From a checkpoint of a small self-supervised image encoder.
Model: 2.9M parameters, 48-pixel images, arch vit, norm layernorm, activation gelu, patch size [4, 4], layers 8, width 128.
Data: trained on crops of objects in photos (Visual Genome), 30875 training examples, 24.0 epochs.
Rows from block 2 of a small self-supervised image encoder, named by matrix and row number. Rows with one number belong to one neuron. Each number is 128 + 32 x the weight over its row's rms, rounded and kept within 0 to 255. All counts start at 0. Numbers have three digits each.
After each neuron's rows are labels from the 100 images, of 14976, where the neuron reaches its highest value: "peak at" is the part of the image that holds the peak. Only what is clearly more common there than usual is listed. The data: crops of objects in photos (Visual Genome). In brackets: how many of the 100, against the usual share in percent.
# fc1: MLP up (model.blocks.2.mlp.fc1.weight, 384x128), inputs 64-127
# fc2: MLP down (model.blocks.2.mlp.fc2.weight, 128x384, transposed), outputs 64-127

fc1.98:124151178153067159060110113131123143108118112129062117128091085129083124088200068164152111146164108088154120179057132131131170084109094116152132097125104071129124078130140099118147114077139121
fc2.98:135151123164090144203191093132124142147171105095133147118191143117155121160206149095177154065150145211106139124176077090167097157096115065161081092131157152096143085102181140171110153183154123
peak at: bottom centre (42 vs 11.1)

fc1.82:123088141157162117041127087094142085095111058131063124123149108132112089032209145177184181158073177132119111105123148169160150116141093144102134143110171112137139103146095158087134100118117194
fc2.82:191163076074162170160149111124102146189184131117166194134115197140121133191063111079103171100154095135148170193082128112107102138107134079138143120111109111140195125121161098124130169101162140
peak at: bottom centre (32 vs 11.1); centre (31 vs 11.1)

fc1.224:126187133139134137134117121173120144095156117143119111121167108211133092110168138173164142090148094146106165188104125157129091112114131073104131088095094088118140103189115083133129082146130161
fc2.224:138118129060122106133125146184158088227151153124069141139075139131183140115115169114144094171103194139116149137102126065083191134118083172108132113128164130118104130096164109143151157132125120
peak at: top centre (28 vs 11.1)

fc1.166:192171120097100145067090149139113167152113114153105143124121104130153128130119164077148124079171142127137057133138077109103148046134157106061163083111139086138119138156149128192117083114116090
fc2.166:105105102134136177119134132102144129133135120125078073130151132127147053111109162119153105178098081115152123135059191100094155136103160108119096152230160138120106152117155140081156153139149107
peak at: top right (27 vs 11.1)

fc1.334:160166159086122175144067157167107133127113144168130105156088161194097159146167072132143126150081108108097170145096148092136106119144150060154112107117049096125113107126155100141164086084094100
fc2.334:108089085113157113157128093119147165135151109094115133131130090085142085099141131159085179086127165107146112133087142116178195122140106193180091160102137130128158145122128115162036153167138130
peak at: middle left (29 vs 11.1)

fc1.346:076164167140142168209138122098102101142110099143172168159126126177149125142155101133085127129163167120186152120101130139190140133077106069143101162173161151144169096109156126135135092126145120
fc2.346:160043101134145124102127146116140102089142158102118070115167136114084128161107095097143107092141160053100035172206126145165069153139139141112136150095120061138097186163109157092146145180133150
peak at: top centre (31 vs 11.1)

fc1.123:193128207150082176117127085132156119132173143097087085163144128163124131157138123121088082133153176141182082107130129136117168129165140120164135086141128153142078151065161090126165118161137128
fc2.123:096158067125117115165121120121092166114218119103124133159129139098136110120100209130150146144145061121136115088144108119153134086117148138116118113102154127129156082121132171147160155094125165
peak at: top centre (33 vs 11.1); centre (28 vs 11.1)

fc1.99:135142143099138094141117073110124138178168112100085108143118182133111083091078152098208058113152138156167130121136092163104180131080118114056156112112088115076139122181136095077158122163139166
fc2.99:113181136063131196126090114068167132133128130137124205125156140135125093090135178145131091086120135154164111104136125121166134082120117056195117122208141117122155130117158163073124113115144129
peak at: centre (39 vs 11.1)

fc1.286:162144147146084155131164165191174155108147065168062080160159125117119111182134129139133130108141160105099108158112082161124123089095096144172091075094100090114087118127161129125133168116074088
fc2.286:123153133126123113195182054109116181143128160126161191085092149112129140086138162119106101143107075141144182163158158100113101150124182120149097187177092138148111089136141109122177082117127187
peak at: bottom centre (28 vs 11.1)

fc1.329:132109198157134100144141063133181080103164122110137095131096118143134175147117170155141117140127120151121179075123088092082132157119168136131115179126106167133150148147151156130187129118115155
fc2.329:106151126099099101053136143060157089122101135056101075180157162099128138133098147096194174169183104158161162139111171169113101051147117094126122093125152066119114117140108108140075133134115118
peak at: centre (29 vs 11.1)

fc1.46:169151135175091122103123088134134141068077171120156105142170141142119161165127119132042136113142105137125095181153157136079068129116149136189175110142087105134171086130145186110097181114151107
fc2.46:117132086177158117164150096083117148140132110130132172106143182136115048131178128144082133124145131171181111176134084156126114171184111105151115118069106084069168097067183108097153091113144134
peak at: bottom left (29 vs 11.1)

fc1.210:123176160161128057141157070124135155125132147102078117174141054164137066181114114153078104140101168146162090053141087187094057129156107137171140087086103147150118170125059139090126153142112136
fc2.210:104096122086066199177130086116093147187099147134121109161137190099168155119124142123161170074148114076102163150129141086198156137160195141146124136140125142124138058115149116097151073082106098
peak at: centre (36 vs 11.1)

fc1.234:141106187134111168132127144163069124130141137085133061113151115151122126158159126170076129147179178117157127123123170126121191103205078138140125112133190176122126120072128145142119103133139134
fc2.234:074171090148101170094083109171141183173190106082148116181097107154165145109095127125130135084098126088167124068151125095157101114150151114083105149103183115153079108095094161124143155109174160
peak at: centre (40 vs 11.1)

fc1.316:142106126119159120089156103095111142089130149145095151174068077154156151144099148140142135174139128130141046093082156147156162101154141090140112114141112124150169119155109157069153181150154125
fc2.316:150106140100077107132162143168119124104084107143094134127182128094169117148157111085122122097093147136115118088093135147183126138141097046089126135102134176067069098129054131119152105135151143
peak at: bottom centre (29 vs 11.1)

fc1.24:167143075154103169109125142155133166083128199138091140153139157142150117105130128108156146158177142097114091143087139173084099163120140169127182102134085122168093156045139104143173151190134082
fc2.24:111103156050118109125129102149120194135121076101160088173144122126150098145074146122084149113101078113147086106124150111150106080088193092162149163129133104112178157153120113092093196125105229
peak at: bottom right (29 vs 11.1)

fc1.153:114161174098083153139138116112076101195137104157074087098103136139117114175066117178187171125170117068176130108118115104168148143103143174135140153110146102150135133115191126155113127117172099
fc2.153:164125101155105100085059092144150141041101134109119153157128176110128121088163192096142109086129174138097108117108143161097127132181084086172153118151116153157116165105081135136129168089101174
peak at: top centre (28 vs 11.1)

fc1.254:054157145091139124113106119173169099133146125167119122155200154075120106085118145076154064145124177195092094144156164158153155130126113102119102119160123153132138130148142149100100129118137187
fc2.254:184174154103121158165175147130121203097134110137128132113045085119127140115168138108153143105128085126125099144054125094179189116136205076128155128134112147168129121099142139080120114122103086
peak at: centre (36 vs 11.1)

fc1.189:129132166160163075193162166114147151091093158115089144126107200161123140159111121178081070098184157141108174129156113110072078112183162107081113038173122134148142103105202153079118149093109125
fc2.189:097153119124119151130151092157115118140076126085168138111176086203142154173121137138116116101141125106101074082111091120111179160091167088111058147084225118067088147121085110124155117174138093
peak at: middle left (27 vs 11.1)

fc1.188:132206111122125109113127126105069098149150146177090063149135140127176105125169139148102102121126091111112141133104147070133203107121108109109140157106096113115159113119096083094103148176137136
fc2.188:112059145121128162122096147177134138134138109113113163172073132102127081114094141151111194072108169121079114102127124099123122142169067225141160101187111115147074141121121178132111112097171113
peak at: top centre (31 vs 11.1)

fc1.21:169118091148177108138069146113101175108087107118129155203142122130108180133113132135116185121131143149155141118099150131071076135085203087131119059157129180100137080114155093162031082114187179
fc2.21:087131131111101172152197174137077124152138133192109132084151164155108165101112107149145082174163156091121156099167111147185107166078128162123124198079103112159145134167091134066163136154170152
peak at: top left (37 vs 11.1)

fc1.9:147178099129103175098143123162137089116146126125143096087091142050079081200084071165086099145170178100168098118120101143109208095134135089164184137095147128146115119112159148134138118128091080
fc2.9:060155060066178150168149116115141140140075114199139159123184088133138142118116142107105076130154150144112123094115109080069116117101138215148067168100106132185092123132099122173107093127176153
peak at: top left (38 vs 11.1); top right (28 vs 11.1)

fc1.183:131141157113083122196119105103127145111103107164120070123077146114097138130173143107082126076111168125124169133099126181133064147142156144208079140145117177145141095158117087145078122120108177
fc2.183:145093202144112145134151135141150141159115141079161139116147087142160171153121112061126168128161107128068105121164151103148067154167099088146087129080123165123073097125100187132106139120168114
peak at: bottom centre (36 vs 11.1)

fc1.240:159157128160169143136121068131107154078072074103130124149126066134167100088167092111109103176143134156117118150132111158157083079100112136099116156109186185133132129100153165103150121125135152
fc2.240:120095113122141097151157134159109123130117171141180127126118156129057115074061169120165174101093126120131169131080183124160132174112176157173151174041109127151172143155127171085105119068121139
peak at: bottom centre (29 vs 11.1)

fc1.86:155179126117165154076110123117117144139148071104105160151120181053152105076125161077116139117181120140187133115143161098114130152162144128152128098144115161131143121076126127057133083139130197
fc2.86:158103124110086107156138127130144137135126120147119132177146080169129145128085069148103145097076156077104112088106091140201099074082117137134149171159168097136146085136096118180099167148152116
peak at: centre (37 vs 11.1)

fc1.327:152136156121051096131132099100102196129046138130058114174098145134142120096105140143090165131151159113089076130144123127109088107119121122150101127177095127082159181163151099037138116138086092
fc2.327:105117139102174155154102135120085087122143084087084160134164163093178094078165105125171112180136125190172130098054123162123120135099099123172164096140145112079113110173146137096101154128135203
peak at: top centre (47 vs 11.1)

fc1.157:110159123118114120108142099074108144182099161103072111187137103117104137159116158132103118155112067165120160118096167122186155144093128184102050127134172115068108125111078150109146097141102106
fc2.157:123118102135172163157057095185195166092170093148091130132111144088110129096171123095163127065098156104125111120179108125154136146119125121128160123151110184189061062149212122138106133113123121
peak at: bottom centre (28 vs 11.1); centre (27 vs 11.1)

fc1.332:065171120164117164136111089154113166154101128131091115094157166131081087085126083125150159086129153072161107135126123136112088079076103141147169086100160141146148164076131160099154147183142093
fc2.332:050133126100202176133092163107149129145108106160151144154088065165109107165114145133142103119135147143137058139101172139114098112093213168157171157123151142177140118217125139134122128177144195
peak at: top left (52 vs 11.1)

fc1.184:082116157090124144124140106120092155123111122124067118169163084128138169162124122133058160130154175130120102136093145148185058142162133157157091107125175152094109107102132159095088144147097101
fc2.184:169101115129119137159096075154128099178152077193098107106115150094179112063065138140170183097130110147117116161117134124167101144172174106213095126110118175128170089172101164096139120115172153
peak at: top centre (28 vs 11.1)

fc1.373:092125151162174155190114140109125095059118099167128102092124127156103163137115157083085102110122151108149127090149101190104150154108154141083161196133146145166096133177150150131140145122088175
fc2.373:145184103148098141083115124092128113135138151152091130122136168088102115122079068171104148165171132147176137137143093085150150084113080176222153067150117093118117128106143126082133144205193165
peak at: centre (31 vs 11.1)

fc1.257:155117104106158157131182160166099151092123155095145165128126092110156099164210109151128115185184138106164120108067133145137131074117115158209148068097081161127132140108078143136150170105134142
fc2.257:119141191083094146129134115159140181176163137136082080122135165159138167088090163155117189131132143155156080113151124099163094125157129104133089138118183092127135076174120172104154121127105205
peak at: middle left (27 vs 11.1)

fc1.376:096142103198098130106093176133094164102112128181088133144137117103104143073190162166137229133145122105141150188128202169094113146126112102121070125120158138103138065161130156108108086138113176
fc2.376:135124168104152190144163060104147145132151100097166121065162152222098132153085084098143093138130116156125102104122079100160120090100207126208136150115078116185145166076128092165114145094124160
peak at: middle left (27 vs 11.1)

fc1.275:211178138130071153128123096095120166110144192122057101134102125209158133165101131104162155109167087131149133157105136127085133175111113157129110117118117133093109138114111123085140171172136129
fc2.275:085094107055101125117141158131147097171179090186128123146157091122119067167167183120172134109128182147069091110097159074132154119161127135147112137116096143139088106142136127185157125127078136
peak at: top centre (34 vs 11.1)

fc1.237:091163133183056115161133124081120130112104177156130137142127144181109160096138148099152099076183146130083128143114146128086150109135168121179048168131165164141064182121166166167118147075173128
fc2.237:099093120110142091084132168101124157107133065206143147185145087063118107138074118121133169110139124170158097130165163064165090150094119255143146134109119111140129146122137107121086120147151107
peak at: bottom centre (59 vs 11.1)

fc1.225:118182102091157160128123140149081128110093112116114136121186042176126148183127126172073091163144188120170141150147116096109123083145089133095156127082134175135138099128159092146093134115127144
fc2.225:123149131193125177151114059135133123169121112117117076103133206156115140119128142144132145103126128083130146089139171153180135092142241114068102170119121071152156148117170084136125107176174149
peak at: bottom left (30 vs 11.1)

fc1.248:143097100093139146186157122091126113113154114112123112141115113197044099150135200179082142149135155140108146097127144147155075141109117082122067154109169150134149169108154120126120099147065148
fc2.248:125129181126147162057139074144101167130094163124191132104178138147186118123147087108131169089130138113168096140161066095188161116146184094110121091099092139158123134128149071115144142081174153
peak at: middle left (27 vs 11.1)

fc1.185:105180148145168130066130173163150168114055143131123166158098108141120104103090131085132081124095164113091120119141166069198091121143152162152092086086154099136158157149112078122122089093080111
fc2.185:085141103112065156159133146122088178091119140116173103109066113114180107131100112148070126147099085089205148148092180137158098092121121186106141122161143050141153128168141123075140152154168119
peak at: bottom centre (34 vs 11.1)

fc1.81:174154153101103134109127106157047088164072133105131139117074136067160109114151125156159103142186095119123166131095093135108159064137075132199087123180112166119154124117133143094155095155155133
fc2.81:085160109132143147149073121119188150113131135123074179129147136146141164218108138109194143131130103145175113078079137145123138194089127052107155135160149094116102133180191135131128085072149176
peak at: centre (41 vs 11.1); bottom centre (28 vs 11.1)

fc1.307:163148166113143104092067136096159149139101145105117116105159143107134088110127119145178146189142138125125128152111132138168134131125120151079120166141172076121119108083169221131148114135131116
fc2.307:112126107133096104201143113167066104135131086117131123102131141145087153138187150105123123092155121136168119155128144121101108108115160114152132081080100147116110129181088054125123154117044150
peak at: middle right (28 vs 11.1)

fc1.49:096152112178140083084132178121147146116169197172118111166113153115153132157155140114132142164121156140149107163145155102113083111113127077113114174109107156169093144083136107116198146096108112
fc2.49:175092133064138181084122074135190118158157067089134103132129086109177116219111143098150092104161125141162135132072112181129123119182122143145121113121193153119078096111127140123131109126158172
peak at: top left (38 vs 11.1)

fc1.239:093088159107118092108178143141137170088098130139078136179125083159145122118190137125129134166067152100206138126113111127107099132122091153172102089153090161143108152089121156149091137113102083
fc2.239:138118129106123147098117038107142109187136146126110103069135157083119105164140126104129142068150073140130119087137180127163106111148131123078088148070198140145149101144130165185128111208178183
peak at: bottom centre (27 vs 11.1)

fc1.383:176119079110155166160100094113115126119130092126168166128139106185164138127105139111149129178141124172107097154082143113104042067087115129136192115166095118101102133171145154150148152178135165
fc2.383:102190163197137115116143121144139120123123106090118138157132188034124135141182169121128084096168148150218105122100159116170110137093166042180176134114151122164141072145184109140083122165182164
peak at: top right (37 vs 11.1)

fc1.87:177142110159107094170102182164123088139129130119109070146142167143147152120120074040136146094172095122071192105113103140127164126141154130157159141088134106107087121090049072152117162095187143
fc2.87:149110131137144190068185144064153164124136103116150106150123118142114084175142149153132132166085098117158084139114099128118087155138114088068106170155132139146161079071121150120121089145066153
peak at: bottom centre (27 vs 11.1)

fc1.300:151105095119144078087143144146173088142063103114155089142109138162134100138154092168157064123109120099120108163137096108140130103110153124184097202170203101068137079127121111177170101116128153
fc2.300:114147145145131157154154107154169158116193135193076172095127088103101143115175148107183111109178065145112185145150143125125088129126089100141060108116083128142098154158143163031133156175112106
peak at: top centre (31 vs 11.1)

fc1.190:130123118155134090150200132121191180199157078132119165124077148135157137143149102111147077084106125187157146096107102116064097113100136104104126110192124132191111123183141143109177139127161108
fc2.190:131145158144176174113141101186173141089114167182140105178112115164161159202084149178099125158114114081105160205145160134132115103139116109151106139082162131096114139127123074084110044130101116
peak at: top left (37 vs 11.1)

fc1.306:092070123095160104158133124187096142109133066129141170144129093155118066129172145146144053053122129171165066169085089139125118074124155196128118086118115101138149089131102177155126156145102071
fc2.306:153129107082153122218166163119147078107110158232189132054123100084137175089120136153167060122162192115093118145103096137153154106112135112147109141150167102110164148151159154135111144112154080
peak at: top right (28 vs 11.1)

fc1.34:129191143132118130148081092131127163176168101178155119090155173151133063136160138085182077145106135140141096143160168145164156164134117148147112162130104107141128100134170146125190150055098134
fc2.34:132143132101118156113208074173104176160077084135153197141143095065120129161149109112145165134090132179090120142126110097112154086156145103122090128146144160162130087095102126132117184138158141
peak at: centre (33 vs 11.1)

fc1.29:132164141149153161132145201078165091129143096091073147165140118109106110116151069222105108136154106148135164078148157180104149059171101144135089108093153120128078111150114104112151121121140093
fc2.29:178159098096085161186114128153130184110069106140078071129146150147146096092100146124113182152177109144127117146125080110148129149115147139124139111148139056094128135081142101143184142131117146
peak at: top centre (43 vs 11.1); centre (32 vs 11.1)

fc1.174:125117119123120118130088060202132141134161099153133163114120124142156117133141133121147119098180130067146076082097117081169085117083095125090088136156114147169193147138156120075159162197106138
fc2.174:116145110161160114141122134096108178059086174130158121131105166110070139142104164055127119140125202153151111146093130115077106090162107101085077161102144149091142099105131137154128163130095121
peak at: top centre (29 vs 11.1)

fc1.61:178165130156094083165110157107107080096101135091098092138166121116080152141090140137134178128121142130144130171100079186144137145151125127144191178180164116178079126098095108153099172091149127
fc2.61:176129162137150149153135101139164190097186165105159114120114151040163134164071144072103165122076101124072134119168167119133068099157069121113097128064158092103146109129170152140128116126119124
peak at: bottom centre (33 vs 11.1)

fc1.135:093227137142092077149166093107168109154101142137124137132163150133119129138130110145136098089094084166196170146043161133179099136139127097113130120162155113132098112122082160101140146089079104
fc2.135:170088145140154134158103147181144112128154053140136164148119142077170206169166166133164144163117136104093132149156102114141176128124163166189110181122139156124100117147205107127084093171132137
peak at: bottom centre (32 vs 11.1); centre (31 vs 11.1)

fc1.350:083181111119123092166141096155127181160127152138118081095089150112169123164110122143139160087179180121155119193092086098114117155147138148175102138138147105180071146100075105157119111135209122
fc2.350:127121127114147183144131172141161174117109108156095098202143075143117134169134160126133074140075121091147088065181117109151151157143090101150055158071135163124113070149133100074145128118099112
peak at: top centre (33 vs 11.1)

fc1.271:159102112153167083096156191131127122134111179110151113093151146085093197144175140142162110120099092100137137162104087175140118118153103151137128107178156162098104127139132084132115122148137092
fc2.271:155137092098184103220086081172151143140119111087131162128122105101187099105085134147132065171171078144116081144128135164132147100150105047112140179118150085159156141107100163184141092085090092
peak at: top left (34 vs 11.1)

fc1.6:101164116132096164107115139081144118164084101090137165126166122098130118104072129139120096098200178123147168064087122151166150119120091074134068123175131129091116083101118073115067136219176179
fc2.6:128083170080177114147167137114098128101096128193151085059164145140127183147172144149107170115158153062128142138123117070086153052141132188155081158101066126107133110143159144103093136209127121
peak at: top left (32 vs 11.1)

fc1.132:116109105083168169157155169129064136108140161117112145139090126151082069114117154149105105170129188123110136114080073149112127116073145106163175098151129188157147141151167096125162126161134128
fc2.132:092146120132084174071115118160160181131139120141152119121218081164120147106115140124138171099131078136151072126197112087113198124157193119069065140118107094150172099160124118139095112147136184
peak at: top centre (34 vs 11.1)

fc1.215:119172102108131182155157110106042162127131074175124164069106152111152111154120167095098071165169118115170159165078131112142102140096151123102135136169143169140133129087149083176179112184147110
fc2.215:115098186173164107145096120149193089100117104139131082210149099133118130135181111128139136104100143103063053146152140121102126066131140060126184117074113087145144145181130176073087084108121178
peak at: top right (65 vs 11.1)

fc1.160:100144157174124110149086064182131165156145099143083077155160088164172109156119113096119119133150154131121129084116138145127110165101098134126087107153205121143092128115091172107141087043126165
fc2.160:119157162076146154154109154179090186123134104166113131118023052117124078117158128153110115120092180142070089100128100146172071123101146112132132104100096142169083087156082153085151152111133144
peak at: bottom centre (29 vs 11.1)